A small image classifier, trained from scratch.
Model: 4.7M parameters, 24-pixel images, arch resnet, depths [5, 5, 5], widths [64, 112, 192].
Training: batches of 512, held-out accuracy 99%.
Data: trained on stained colorectal tissue patches (NCT-CRC-HE-100K), 90422 training examples, 78.7 epochs.
Rows from block 2 of a small image classifier, named by matrix and row number. Rows with one number belong to one channel. Each number is 50 + 10 x the weight over its row's rms, rounded and kept within 0 to 99. All counts start at 0.
After each channel's rows are labels from the 100 images, of 14848, where the channel reaches its highest value: "patch colour" is the nearest of a few named colours to the mean colour under the peak. Only what is clearly more common there than usual is listed. The data: stained colorectal tissue patches (NCT-CRC-HE-100K). In brackets: how many of the 100.
# convs0: first 3x3 conv (model.blocks.2.convs.0.weight, 64x64x3x3, each kernel summed), inputs 0-63
# convs1: second 3x3 conv (model.blocks.2.convs.1.weight, 64x64x3x3, transposed, each kernel summed), outputs 0-63

convs0.41:41 55 58 44 37 53 48 46 51 55 49 39 57 40 54 40 62 50 51 63 40 44 42 59 43 48 50 53 37 49 60 54 52 55 43 46 43 42 51 49 54 51 52 41 67 54 46 30 56 46 74 45 50 65 67 47 61 37 14 41 24 40 55 49
convs1.41:36 35 44 51 34 49 45 35 58 59 59 58 50 44 57 55 47 52 55 64 48 51 51 52 53 66 41 41 45 35 48 57 47 44 60 50 42 45 47 51 60 41 50 58 41 60 52 72 22 55 81 49 45 46 42 47 49 75 49 57 51 31 51 54
patch colour: grey (44)

convs0.54:60 43 35 45 45 35 51 50 59 62 42 42 48 27 45 48 41 39 51 58 42 46 53 41 57 49 51 41 34 48 49 39 48 59 54 40 36 38 29 33 52 37 48 48 43 50 41 46 50 41 45 54 38 47 45 33 48 49 12 38 52 49 49 43
convs1.54:58 69 56 64 65 50 44 43 53 60 58 47 48 45 57 48 47 33 55 32 59 55 44 38 51 44 43 58 56 38 58 55 44 42 55 35 59 58 49 77 33 66 73 49 47 34 54 49 62 54 53 54 52 54 40 58 47 49 42 37 74 47 39 55
patch colour: grey (66)

convs0.35:61 38 34 45 57 30 40 40 52 48 50 47 44 57 40 55 51 45 53 70 53 40 29 56 31 45 69 45 53 45 46 36 53 41 23 46 56 45 39 52 43 52 63 50 50 53 53 39 62 57 45 45 33 51 50 57 41 40 51 40 44 35 40 34
convs1.35:62 57 53 34 45 29 35 55 53 55 48 46 47 58 56 66 49 49 57 77 63 44 40 55 55 47 44 58 54 57 57 66 45 62 52 46 38 66 48 33 31 44 64 47 49 56 56 66 60 56 55 46 55 60 65 42 51 38 46 35 56 56 53 69
patch colour: brown (42)

convs0.52:51 53 42 52 53 45 48 38 49 55 45 58 46 61 32 49 46 47 41 34 50 39 46 56 35 51 50 29 61 48 40 51 47 34 34 32 34 63 41 42 40 60 34 50 49 46 63 53 54 40 31 52 56 49 44 44 55 50 73 45 75 44 50 36
convs1.52:39 35 46 53 47 54 45 54 44 44 52 46 44 53 55 44 59 53 70 47 32 49 44 48 41 53 43 39 47 42 45 50 43 48 52 48 71 37 29 33 46 44 34 45 42 58 19 43 55 60 66 46 52 55 50 65 72 43 65 45 54 57 55 61
patch colour: grey (57)

convs0.38:71 36 70 42 54 37 54 49 51 47 42 36 62 57 57 48 35 42 56 59 48 40 35 44 54 51 53 52 62 54 59 50 42 46 55 57 33 46 75 37 36 56 60 50 64 52 46 51 63 36 48 58 36 54 57 51 47 56 44 31 60 51 64 66
convs1.38:47 51 50 44 56 40 52 49 52 54 42 42 43 45 54 57 40 47 46 51 24 41 55 27 53 47 31 41 36 51 45 48 56 62 55 53 51 51 41 47 43 36 37 46 37 60 37 72 47 60 60 36 57 52 63 60 70 64 65 45 50 69 50 64
patch colour: grey (41)

convs0.13:37 49 34 50 51 67 57 45 63 50 48 55 48 44 45 47 69 78 25 49 43 44 43 38 59 35 35 44 52 55 51 41 53 44 44 36 56 40 65 41 47 55 26 57 42 57 48 43 59 63 44 43 54 49 59 44 55 52 60 34 43 46 51 62
convs1.13:41 46 53 22 49 44 38 44 59 59 52 42 46 49 51 37 41 66 35 60 66 54 47 63 43 55 47 60 47 51 63 63 60 60 43 57 53 48 46 63 58 49 53 42 42 31 62 55 54 39 44 49 53 42 48 25 44 41 37 72 41 57 57 63
patch colour: black (49); brown (45)

convs0.31:50 55 53 44 55 55 52 49 57 56 33 31 48 32 28 53 37 39 54 59 62 39 56 51 47 33 45 26 55 49 37 49 47 54 42 44 51 62 62 61 50 43 43 36 42 51 41 36 46 50 38 43 38 46 52 31 67 36 46 43 58 34 39 44
convs1.31:70 63 54 56 56 29 44 62 35 60 51 55 51 57 57 38 47 41 45 43 57 42 49 46 61 31 45 69 57 58 32 56 35 55 73 55 52 42 63 54 26 53 53 45 45 40 38 55 41 53 43 56 43 57 58 36 52 41 47 42 57 59 44 49
patch colour: brown (29)

convs0.28:45 48 45 54 58 60 47 35 62 46 41 53 35 54 39 34 41 38 50 46 56 38 38 47 36 32 29 28 59 38 29 48 55 44 34 32 34 46 57 47 46 45 39 60 53 56 35 48 57 42 37 47 39 49 51 50 54 50 52 50 45 45 39 33
convs1.28:38 30 52 55 33 42 41 38 53 63 32 72 63 58 46 47 60 45 35 49 46 48 56 65 36 58 46 51 54 60 60 60 48 49 46 42 50 52 62 38 34 56 50 46 46 64 47 39 66 45 40 59 47 49 45 25 59 44 40 44 48 42 67 55
patch colour: brown (53)

convs0.63:26 48 45 28 58 53 48 61 65 60 49 62 31 47 41 46 41 49 59 49 48 36 55 52 38 42 52 48 56 62 49 33 54 48 37 46 46 53 55 40 43 55 61 63 47 41 64 50 41 48 35 53 36 54 38 34 55 76 59 46 59 44 57 36
convs1.63:56 48 46 39 66 48 42 49 46 67 50 45 48 42 51 41 34 42 44 47 51 48 50 54 56 42 51 44 36 56 54 34 51 38 47 57 43 49 58 51 35 49 55 53 64 26 68 40 43 50 23 48 61 60 41 62 59 75 36 49 60 35 59 39
patch colour: white (77)

convs0.2:54 50 42 65 47 46 48 54 39 50 45 32 55 45 55 41 57 49 37 59 40 52 52 49 68 67 50 41 50 51 58 50 28 44 56 49 52 38 53 51 56 24 30 54 62 50 51 41 42 44 54 39 39 47 45 50 56 49 29 27 41 35 64 35
convs1.2:47 37 64 56 55 75 68 59 45 37 66 58 33 52 44 39 62 25 32 40 64 50 40 61 55 38 61 47 44 40 58 52 54 47 55 53 53 61 59 54 39 53 45 64 50 48 44 37 29 46 47 62 50 42 55 50 57 63 58 49 57 46 53 55
patch colour: grey (40); brown (39)

convs0.19:59 48 52 43 42 40 42 40 49 63 48 26 43 37 49 47 50 36 45 67 56 42 45 56 62 51 50 52 38 40 55 65 39 49 38 44 47 50 66 36 32 49 37 33 58 51 33 26 50 49 52 40 43 55 42 42 45 38 31 42 48 38 53 42
convs1.19:50 52 45 50 54 52 68 49 49 54 73 37 27 61 51 65 57 52 43 53 66 43 60 62 66 50 37 50 33 59 57 49 48 48 46 53 59 52 57 29 53 65 58 49 51 72 46 47 56 62 64 35 50 55 50 54 31 33 43 52 62 51 51 42
patch colour: grey (42)

convs0.9:52 52 56 46 50 53 52 34 46 42 43 52 38 60 40 34 24 56 50 68 54 46 41 35 48 58 60 46 56 39 30 48 58 29 39 38 53 47 60 39 60 47 55 39 54 50 40 31 45 53 46 66 51 71 30 48 35 53 54 49 45 44 49 42
convs1.9:27 50 49 40 41 59 34 31 42 55 54 53 53 55 51 41 24 56 41 33 57 40 52 40 47 54 52 55 31 57 56 57 41 40 44 65 47 67 46 59 75 55 39 55 42 55 40 43 38 50 56 45 50 51 55 50 48 56 42 67 35 44 42 55
patch colour: pink (71)

convs0.48:63 42 35 41 55 56 57 61 41 47 51 45 49 36 23 50 53 51 53 64 63 41 40 48 39 45 52 42 55 57 69 55 58 62 57 32 31 42 43 50 61 58 48 53 50 50 54 35 62 51 50 50 47 58 45 28 56 44 28 47 34 49 33 51
convs1.48:47 38 32 54 69 44 48 40 54 57 74 45 49 45 59 43 41 41 47 54 38 39 41 43 52 45 39 57 45 45 53 47 45 45 57 43 50 54 57 64 61 43 65 43 51 52 56 62 68 75 54 43 42 49 69 71 52 70 66 56 56 61 51 44
patch colour: white (69)

convs0.47:33 62 45 41 39 55 44 51 56 61 48 48 60 45 61 57 33 65 31 30 62 45 55 39 46 55 51 46 56 48 49 53 42 49 56 57 49 29 60 37 55 46 42 20 48 45 50 52 57 68 44 52 41 28 53 48 58 48 47 56 49 63 51 66
convs1.47:38 56 57 37 65 52 29 41 60 48 56 59 36 49 38 44 29 42 33 34 56 55 53 48 47 31 56 54 48 60 54 56 38 46 42 52 47 58 51 67 58 59 46 60 44 44 60 44 55 63 55 53 43 47 44 26 70 49 42 58 63 56 38 63
patch colour: grey (54); brown (30)

convs0.42:34 50 69 48 47 45 50 39 39 48 33 58 47 38 45 56 35 45 46 40 61 35 47 48 35 59 49 48 60 51 34 48 52 56 46 48 65 47 56 35 47 67 39 41 36 34 58 52 53 57 36 48 43 38 49 44 43 65 76 53 43 62 37 39
convs1.42:61 32 43 66 52 54 42 62 53 57 46 51 49 54 61 49 31 47 44 49 35 55 42 70 54 51 56 32 53 42 49 45 47 43 63 61 56 43 70 59 43 42 48 75 46 32 52 54 50 23 49 66 60 46 55 43 68 49 42 47 48 48 53 46
patch colour: white (63)

convs0.4:57 45 38 49 40 33 49 52 53 36 61 57 55 56 38 45 62 45 32 48 49 56 54 52 48 33 56 40 39 52 44 50 48 36 52 60 29 35 36 48 64 34 45 59 47 36 54 55 51 47 57 51 47 50 36 41 54 42 27 25 54 38 46 32
convs1.4:52 56 50 77 44 66 71 36 39 42 46 51 56 63 45 42 46 60 60 33 28 53 45 48 47 43 55 48 34 45 52 34 45 44 39 46 45 24 47 47 52 47 38 45 51 63 46 51 56 38 44 46 50 45 52 70 56 40 58 34 43 49 42 48
patch colour: grey (41)

convs0.27:47 49 40 50 48 64 62 50 48 42 74 44 46 47 25 47 42 70 43 45 46 43 46 49 36 44 39 49 48 50 58 44 55 42 61 33 40 41 47 45 37 45 45 51 49 48 65 51 59 55 45 20 47 51 51 42 46 33 43 41 39 39 36 69
convs1.27:32 43 57 31 41 43 35 59 58 48 44 42 44 55 40 37 50 56 37 42 47 49 58 51 46 43 57 40 42 61 44 67 55 60 46 53 63 39 54 43 47 67 48 40 60 38 42 52 51 20 43 56 43 59 43 42 53 44 55 75 40 69 48 44
patch colour: brown (84)

convs0.25:59 61 39 56 33 43 36 49 38 61 50 35 48 50 62 57 55 36 50 51 68 47 27 39 67 66 47 49 36 56 46 61 42 58 36 55 43 53 40 34 24 45 44 44 44 51 53 42 39 49 53 40 51 55 49 52 46 50 55 56 25 58 56 42
convs1.25:40 34 57 45 54 58 44 51 53 44 55 60 58 65 37 51 51 49 59 63 30 47 44 68 36 60 54 59 43 48 60 36 56 30 41 77 45 61 30 36 54 60 54 70 56 50 48 47 63 51 66 45 46 51 53 46 49 34 52 45 55 53 50 55
patch colour: grey (58)

convs0.23:65 69 42 55 49 46 48 30 50 61 63 46 38 58 71 52 51 30 57 59 50 51 31 38 57 64 55 47 47 56 62 45 51 53 44 48 58 61 61 31 52 64 41 49 31 51 54 38 52 42 45 55 72 54 51 48 55 47 58 50 43 60 58 68
convs1.23:38 69 53 49 42 53 47 51 55 45 58 32 49 56 38 48 47 33 52 47 41 51 20 54 38 66 64 54 44 48 65 34 40 38 38 62 43 69 33 33 64 49 38 58 51 45 56 39 48 46 46 54 45 43 37 48 47 52 41 47 47 54 64 48
patch colour: white (86)

convs0.53:53 60 24 60 50 35 28 44 48 40 55 53 51 48 41 60 28 34 44 27 49 62 53 48 58 47 61 33 47 45 37 53 47 43 30 44 43 33 53 40 38 36 54 47 58 54 55 56 52 57 48 37 31 48 54 62 54 59 52 47 47 45 51 45
convs1.53:52 51 65 25 37 25 37 48 56 63 45 45 49 61 53 60 51 44 38 65 58 53 43 65 37 57 45 62 53 47 57 56 50 50 54 59 56 52 42 35 58 58 72 52 54 41 62 54 53 44 46 36 56 41 46 26 52 41 45 66 42 61 48 53
patch colour: brown (45); grey (40)

convs0.56:56 57 56 51 54 34 63 54 59 49 60 48 53 46 43 49 53 45 34 66 54 57 50 42 59 56 52 57 35 54 61 51 59 45 54 46 43 46 71 42 49 50 63 53 62 45 44 38 72 59 55 52 27 68 56 51 48 44 28 29 47 27 59 55
convs1.56:54 47 55 30 57 39 32 55 77 62 55 54 29 36 42 56 51 46 42 47 48 58 36 66 48 33 60 35 36 47 53 56 59 44 48 59 38 67 49 53 52 49 76 52 48 51 47 44 56 64 58 52 62 41 41 47 42 49 57 52 61 43 53 58
patch colour: brown (71)

convs0.0:44 61 50 43 51 35 47 38 46 47 42 64 30 53 55 34 40 55 67 45 65 41 64 41 34 60 25 52 50 39 52 52 56 40 50 54 52 53 44 35 48 49 49 35 38 38 30 29 48 44 48 56 43 64 38 54 51 45 45 45 55 54 34 43
convs1.0:61 39 39 55 53 57 60 61 57 52 42 38 39 55 42 56 43 64 56 53 25 49 58 53 57 66 50 58 42 30 36 51 62 33 63 69 50 45 43 45 51 44 42 56 47 57 39 34 59 56 58 63 57 45 53 59 58 54 53 59 44 61 74 65
patch colour: pink (62)

convs0.8:42 42 38 57 44 29 51 50 39 64 45 46 47 52 46 46 42 58 47 45 55 46 54 56 68 47 33 49 37 49 30 40 55 41 53 49 41 32 64 37 43 45 43 37 44 51 56 35 42 27 45 51 46 56 46 68 47 61 75 58 32 54 50 48
convs1.8:35 68 63 50 66 46 49 49 51 52 46 72 47 55 48 49 68 40 73 46 56 48 56 40 51 45 38 57 67 37 42 59 43 43 60 48 78 49 46 59 50 47 58 52 55 52 38 49 47 64 66 35 35 44 52 48 43 52 46 52 54 47 30 41
patch colour: grey (51)

convs0.49:38 51 51 39 41 42 44 46 42 62 48 25 42 42 42 53 60 54 54 57 61 44 47 43 45 37 57 42 20 54 58 48 33 57 42 37 45 42 54 46 48 54 37 29 66 47 49 28 42 47 41 31 61 38 46 41 46 54 41 55 40 51 46 48
convs1.49:59 67 47 39 50 37 66 70 27 48 48 48 36 54 57 60 50 45 31 48 45 52 44 41 59 37 47 43 38 56 54 49 54 41 37 45 59 55 71 43 28 45 34 63 48 59 47 36 45 46 48 35 43 48 45 41 47 40 40 60 40 58 47 42
patch colour: white (68)

convs0.40:55 42 64 49 49 42 34 47 54 50 54 58 45 56 65 63 41 47 45 38 51 43 58 61 60 40 40 66 65 59 44 56 64 39 55 68 45 59 56 40 26 59 62 57 46 59 66 56 70 53 41 58 46 44 64 57 42 48 70 57 65 51 52 55
convs1.40:59 38 52 43 45 39 36 46 43 72 58 45 38 35 53 64 50 55 47 45 55 57 45 82 41 53 40 51 55 49 47 48 52 53 52 64 57 35 42 43 34 48 59 50 41 25 62 51 40 31 45 50 46 55 49 34 58 57 32 38 44 50 48 48
patch colour: brown (61)

convs0.51:38 53 58 58 57 56 54 35 59 53 38 60 33 51 28 36 29 49 71 53 43 39 52 57 38 52 54 34 56 46 25 48 63 50 28 40 47 42 55 43 45 53 54 50 37 52 58 54 49 42 31 41 48 49 48 52 48 51 61 47 44 50 32 48
convs1.51:52 47 43 24 45 33 22 52 52 45 47 53 47 49 47 44 48 53 53 60 70 42 46 60 45 48 43 55 37 54 38 58 49 56 49 55 41 76 49 35 55 54 60 37 48 45 49 49 40 48 56 50 66 50 55 17 45 40 46 61 53 50 49 62
patch colour: brown (77)

convs0.20:53 53 46 59 55 47 37 51 39 32 61 53 42 52 44 66 43 26 47 34 37 48 42 45 39 59 43 29 53 44 44 56 60 30 55 48 48 54 29 29 37 37 55 48 30 50 55 58 51 33 54 39 49 44 56 45 40 55 47 49 55 55 48 34
convs1.20:48 26 55 26 50 34 44 40 44 59 53 53 50 60 52 66 42 58 55 67 51 62 39 85 43 49 64 40 48 57 55 57 57 55 43 55 49 66 42 28 53 50 63 44 52 48 47 48 50 55 39 49 48 57 48 41 38 48 53 64 48 48 56 44
patch colour: brown (78)

convs0.14:43 51 61 58 41 59 72 57 51 48 51 40 55 51 50 44 51 59 46 60 39 59 59 59 54 58 47 61 20 58 57 44 44 47 66 61 29 38 63 35 46 53 50 38 49 27 56 50 26 50 53 40 64 49 57 51 44 59 50 43 41 62 52 52
convs1.14:35 44 57 39 44 69 49 51 41 34 45 63 51 41 44 47 57 33 62 43 55 45 64 64 63 42 49 46 44 58 47 37 28 68 47 62 39 61 61 46 37 44 42 70 52 46 55 45 54 56 52 55 64 45 60 33 59 51 67 42 51 59 63 52
patch colour: brown (29)

convs0.22:54 48 39 44 48 36 44 69 38 55 61 45 65 51 33 51 52 42 31 65 49 50 40 56 80 54 45 53 32 52 53 58 41 45 61 65 43 39 46 42 43 31 58 33 62 53 40 42 62 51 64 49 47 41 52 46 53 52 42 45 36 38 52 48
convs1.22:67 53 55 47 47 34 48 52 32 60 46 48 42 50 52 58 50 42 37 36 49 52 51 54 41 49 46 51 63 46 66 50 46 48 58 63 66 31 48 46 30 57 46 60 44 42 72 50 50 16 64 47 62 57 62 50 60 44 41 38 41 46 54 56
patch colour: white (55)

convs0.37:70 44 57 45 42 57 50 51 29 52 54 48 62 66 42 50 56 43 60 60 43 49 34 58 45 54 57 42 53 51 59 49 55 40 65 57 24 42 39 60 62 41 53 47 54 54 40 45 27 28 61 50 65 57 41 41 61 43 49 52 38 45 59 36
convs1.37:43 40 50 33 46 45 29 49 44 53 57 51 42 55 45 61 45 41 74 54 50 60 57 63 42 35 57 43 56 60 47 50 56 57 42 62 44 49 56 58 62 46 45 45 44 38 40 51 37 44 59 33 51 34 59 28 41 41 67 73 41 52 36 41
patch colour: brown (87)

convs0.26:41 48 33 46 43 30 56 43 54 44 58 56 52 58 64 56 54 40 39 36 64 48 46 42 49 46 42 43 61 40 28 50 50 42 36 61 51 50 33 50 61 48 43 59 32 53 61 55 63 43 39 46 53 35 45 66 44 52 72 50 70 48 60 36
convs1.26:54 48 37 58 67 54 37 57 66 51 59 54 33 37 42 45 47 35 56 43 39 45 50 34 61 27 43 50 45 51 42 59 38 58 60 34 50 46 46 62 36 46 67 48 60 55 41 47 47 50 71 34 60 62 41 46 42 53 51 36 63 50 38 45
patch colour: grey (51)

convs0.57:39 45 27 55 59 60 68 59 56 61 36 46 47 62 42 63 35 49 33 62 57 49 46 63 58 57 41 45 58 44 32 39 48 41 37 33 54 36 65 43 36 42 48 37 56 44 39 55 57 56 42 52 43 48 60 44 47 50 47 36 36 46 65 48
convs1.57:42 50 57 56 45 60 46 46 47 56 49 40 62 51 60 43 46 58 47 39 49 57 43 52 38 53 60 62 45 50 53 50 49 61 51 51 61 31 39 73 38 59 48 63 52 34 68 41 53 15 34 63 67 55 59 51 50 44 39 35 55 45 46 45
patch colour: pink (62)

convs0.17:66 48 70 50 39 68 62 49 51 60 55 54 42 40 62 40 56 63 46 49 53 43 58 40 72 40 24 52 60 43 62 66 53 44 61 51 55 67 57 61 46 56 49 44 53 57 37 35 63 48 51 66 59 53 57 51 57 37 42 51 46 52 67 45
convs1.17:29 41 47 48 38 49 36 45 54 44 52 56 38 38 37 40 32 62 39 41 62 44 60 48 56 54 34 56 41 49 41 67 33 68 66 57 54 49 50 62 51 38 34 47 43 55 42 46 32 47 51 61 60 38 58 32 51 55 53 59 54 37 57 53
patch colour: grey (47)

convs0.61:52 53 51 67 57 62 55 50 36 36 57 60 52 38 64 20 42 47 53 36 66 47 48 42 52 18 47 36 49 44 43 45 50 50 54 66 56 62 41 51 42 52 49 47 39 60 68 56 47 53 57 49 49 40 44 61 54 61 57 52 66 47 62 55
convs1.61:47 45 48 54 46 60 63 57 48 32 67 46 55 43 54 41 46 53 36 45 46 53 37 33 67 32 60 49 28 56 58 41 50 56 55 49 43 62 74 72 32 45 53 47 46 74 54 44 46 46 39 59 60 47 55 51 46 61 52 49 40 43 39 47
patch colour: white (63)

convs0.11:55 48 56 53 58 50 59 47 58 54 45 35 49 21 45 38 47 38 54 60 42 31 32 45 63 38 37 16 57 45 54 50 45 56 50 41 38 59 61 43 33 60 53 56 42 51 43 34 54 45 56 56 46 57 46 35 51 53 44 42 59 48 60 51
convs1.11:63 42 58 58 54 44 49 55 53 49 84 49 47 43 46 46 56 32 54 50 66 26 33 47 65 37 60 49 35 44 48 63 44 53 56 57 42 58 44 48 34 50 46 55 43 57 65 64 42 59 49 65 58 52 64 42 54 56 64 37 49 48 47 47
patch colour: white (63)

convs0.34:38 54 44 65 52 46 66 57 52 51 58 51 52 42 31 22 31 47 48 61 46 66 48 55 40 54 51 63 28 48 57 42 42 35 50 45 49 38 55 33 60 51 44 47 52 48 51 46 49 62 54 42 32 44 39 50 52 60 46 36 32 43 34 59
convs1.34:44 44 59 27 49 52 58 52 43 54 52 61 41 47 45 35 41 45 41 47 41 38 61 50 54 53 56 27 24 44 47 62 59 56 50 69 59 62 33 51 52 59 53 35 59 54 38 63 52 30 52 38 48 53 52 46 60 45 54 51 47 72 39 53
patch colour: brown (68)

convs0.45:52 47 31 55 60 75 62 45 47 51 36 50 41 44 62 43 47 45 54 36 53 47 45 54 31 40 47 33 66 41 37 40 57 40 37 51 32 52 29 47 32 52 44 54 33 48 57 60 50 40 35 49 48 47 41 55 55 55 49 69 44 54 50 42
convs1.45:55 50 54 43 38 44 34 38 35 53 45 52 54 53 72 52 32 52 70 51 59 52 57 55 52 52 50 44 28 53 49 53 44 60 56 52 47 44 42 53 58 57 51 39 44 46 55 65 44 32 40 51 77 59 51 23 47 42 50 49 39 62 54 67
patch colour: brown (30)

convs0.24:65 51 43 54 52 51 46 46 49 28 66 60 58 44 40 29 32 53 43 45 51 49 49 46 46 34 44 37 55 51 56 57 46 32 66 59 42 45 43 52 54 34 39 64 45 51 59 53 39 47 57 46 50 57 37 36 59 42 17 39 39 44 49 48
convs1.24:47 68 39 73 53 54 62 60 50 50 45 49 46 56 60 43 52 43 54 50 39 65 56 32 45 37 49 51 42 58 51 55 45 48 40 21 55 28 55 41 60 55 36 43 40 62 45 53 65 49 42 46 45 67 55 70 47 39 56 52 63 45 53 36
patch colour: pink (70)

convs0.12:57 37 55 53 70 56 75 66 53 50 50 41 42 43 51 43 52 48 42 50 58 62 58 61 54 39 37 32 32 47 41 37 42 50 59 40 64 48 61 63 41 49 48 44 54 64 56 50 43 38 46 44 46 58 75 42 44 65 39 52 42 48 36 43
convs1.12:24 39 44 41 61 43 46 42 45 40 34 46 42 60 54 54 55 63 49 47 30 62 55 46 38 50 44 54 41 56 61 28 51 34 58 51 51 53 44 53 54 45 74 57 58 52 58 49 59 57 44 29 30 34 46 62 53 47 65 47 48 54 45 48
patch colour: white (80)