A small image classifier, trained from scratch: 90422 training examples.
Rows from block 9 of a small image classifier, named by matrix and row number. Rows with one number belong to one channel. Each number is 500 + 40 x the weight over its row's rms, rounded and kept within 0 to 999. All counts start at 0. Numbers have three digits each.
After each channel's rows are labels from the 100 images, of 14848, where the channel reaches its highest value: "top examples" is what is common among them; "place" is the part of the image that holds the peak. Only what is clearly more common there than usual is listed. The data: stained colorectal tissue patches (NCT-CRC-HE-100K).
# convs0: first 3x3 conv (model.blocks.9.convs.0.weight, 112x112x3x3, each kernel summed), inputs 56-111
# convs1: second 3x3 conv (model.blocks.9.convs.1.weight, 112x112x3x3, transposed, each kernel summed), outputs 56-111

convs0.11:573484538478515454438547532514356445416507457531533520539447557626525529507501514489469496450445489497464498507489511455520467486533587476527537493472468491475552553518
convs1.11:457526524427489543438472566474544518504483514486554431531451456548472522503517497410544489448528491506524528359508498471492530451485598491553549455531532525508472500446
top examples: tissue: adipose tissue
place: top left

convs0.57:485507500503490492399502475457418485478469510514477451589497555424472497509535484499479524490573504558477504503471468588524466554511407486512518500499509459486432544495
convs1.57:513485514464551506441498535498519442496491467552436525506489442600447515468571443485525445449420524504441430451511511488490485488435458434526534509525493480477473508452
top examples: tissue: adipose tissue
place: middle right

convs0.91:526528555476519508530527530533489543483475516494443538569545548469531536534497517444500513512608509527507447503491483464431510498499475488481585498467533570503461570470
convs1.91:504506458522493463439447566513534535525478511569531477515506407492457454559573558441479479495476523445471514512477509454565451427483463509477486466499512533507508503432
top examples: tissue: adipose tissue
place: middle left; bottom left

convs0.100:489481493469489476385525505523458449461481528497492464440487520481535613490524522514472535497452467491514538532510478477408493506467451561459474503499434539485532541483
convs1.100:519432494492482405471503542483527534444550525444463467507406521494535492497534470545469466518517540501508538538545493487472563486482508429537460449397460551491483484438
top examples: tissue: smooth muscle
place: top left

convs0.49:538461525464523501532487492459404496500430555416533504502525476515526472510531504498502468426521558513444449455496439478522465464545577476578470432559478493536496566515
convs1.49:460446488469513576517444542567561528559527510459501456508494466585550554489559567519565491452535431622594540518510508479495505545573520537524549485493448497479541493529
top examples: tissue: adipose tissue
place: top right

convs0.105:534552476524443506516480458504524531480504540528497499561532491542545513486568513509425490489522557519495548509483503454531460470549552600506444512488570518405490489507
convs1.105:505503417510443538484417547606507483542501485468452480564528454505470514552554454492554497477477513468536450490445574451456507493477528546530534477497503542415529489585
top examples: tissue: tumour epithelium
place: top centre

convs0.90:447454493464434520450517510483592470470506514503413482496517518517512504532496521499520580501525524543458459551475456526579449489556535570480490454559487462509510428478
convs1.90:436465494510497511462496463536504475526534518431471391495497496539499458547535458510503531460471481468439547464522514496550474527454515446540530491545548491501433521426
top examples: tissue: tumour epithelium
place: top left

convs0.51:392480535473468497471540513539421442568470516423478472416492541533429482515540469458498491491516494487448498508448481472457585488531451479486478514528458497446472431519
convs1.51:551533503529508495473500498475531429483498526432486549478552442523448456443500448405546430522467548488452442479492494504474478502489499554523454498549499498528497501556
top examples: tissue: mucus; tissue: adipose tissue
place: bottom right

convs0.58:549481454467414550493515516477489472457501502445498500505503486475408492476418533481444548541503532475486469463527454427489454517448530499426572501467532516520524502494
convs1.58:500508478480488485477508558434518481491512447562478487492378476510417549522537534480524511464497506488534531427492490391505505499423469476548499462563472478471458507474
top examples: tissue: tumour epithelium; tissue: smooth muscle
place: middle right

convs0.27:594491474461489419645483480466560454520591536455485476555490486535546514487470456438507494572549545495483442522490497485458545475550483419538507519482544452480546436533
convs1.27:484479509485503493444464565496481461473528477552519525431418451538455523512571498471539407489503513492450453471465490418476513483417449457497446416513480481541477503491
top examples: tissue: tumour epithelium
place: middle left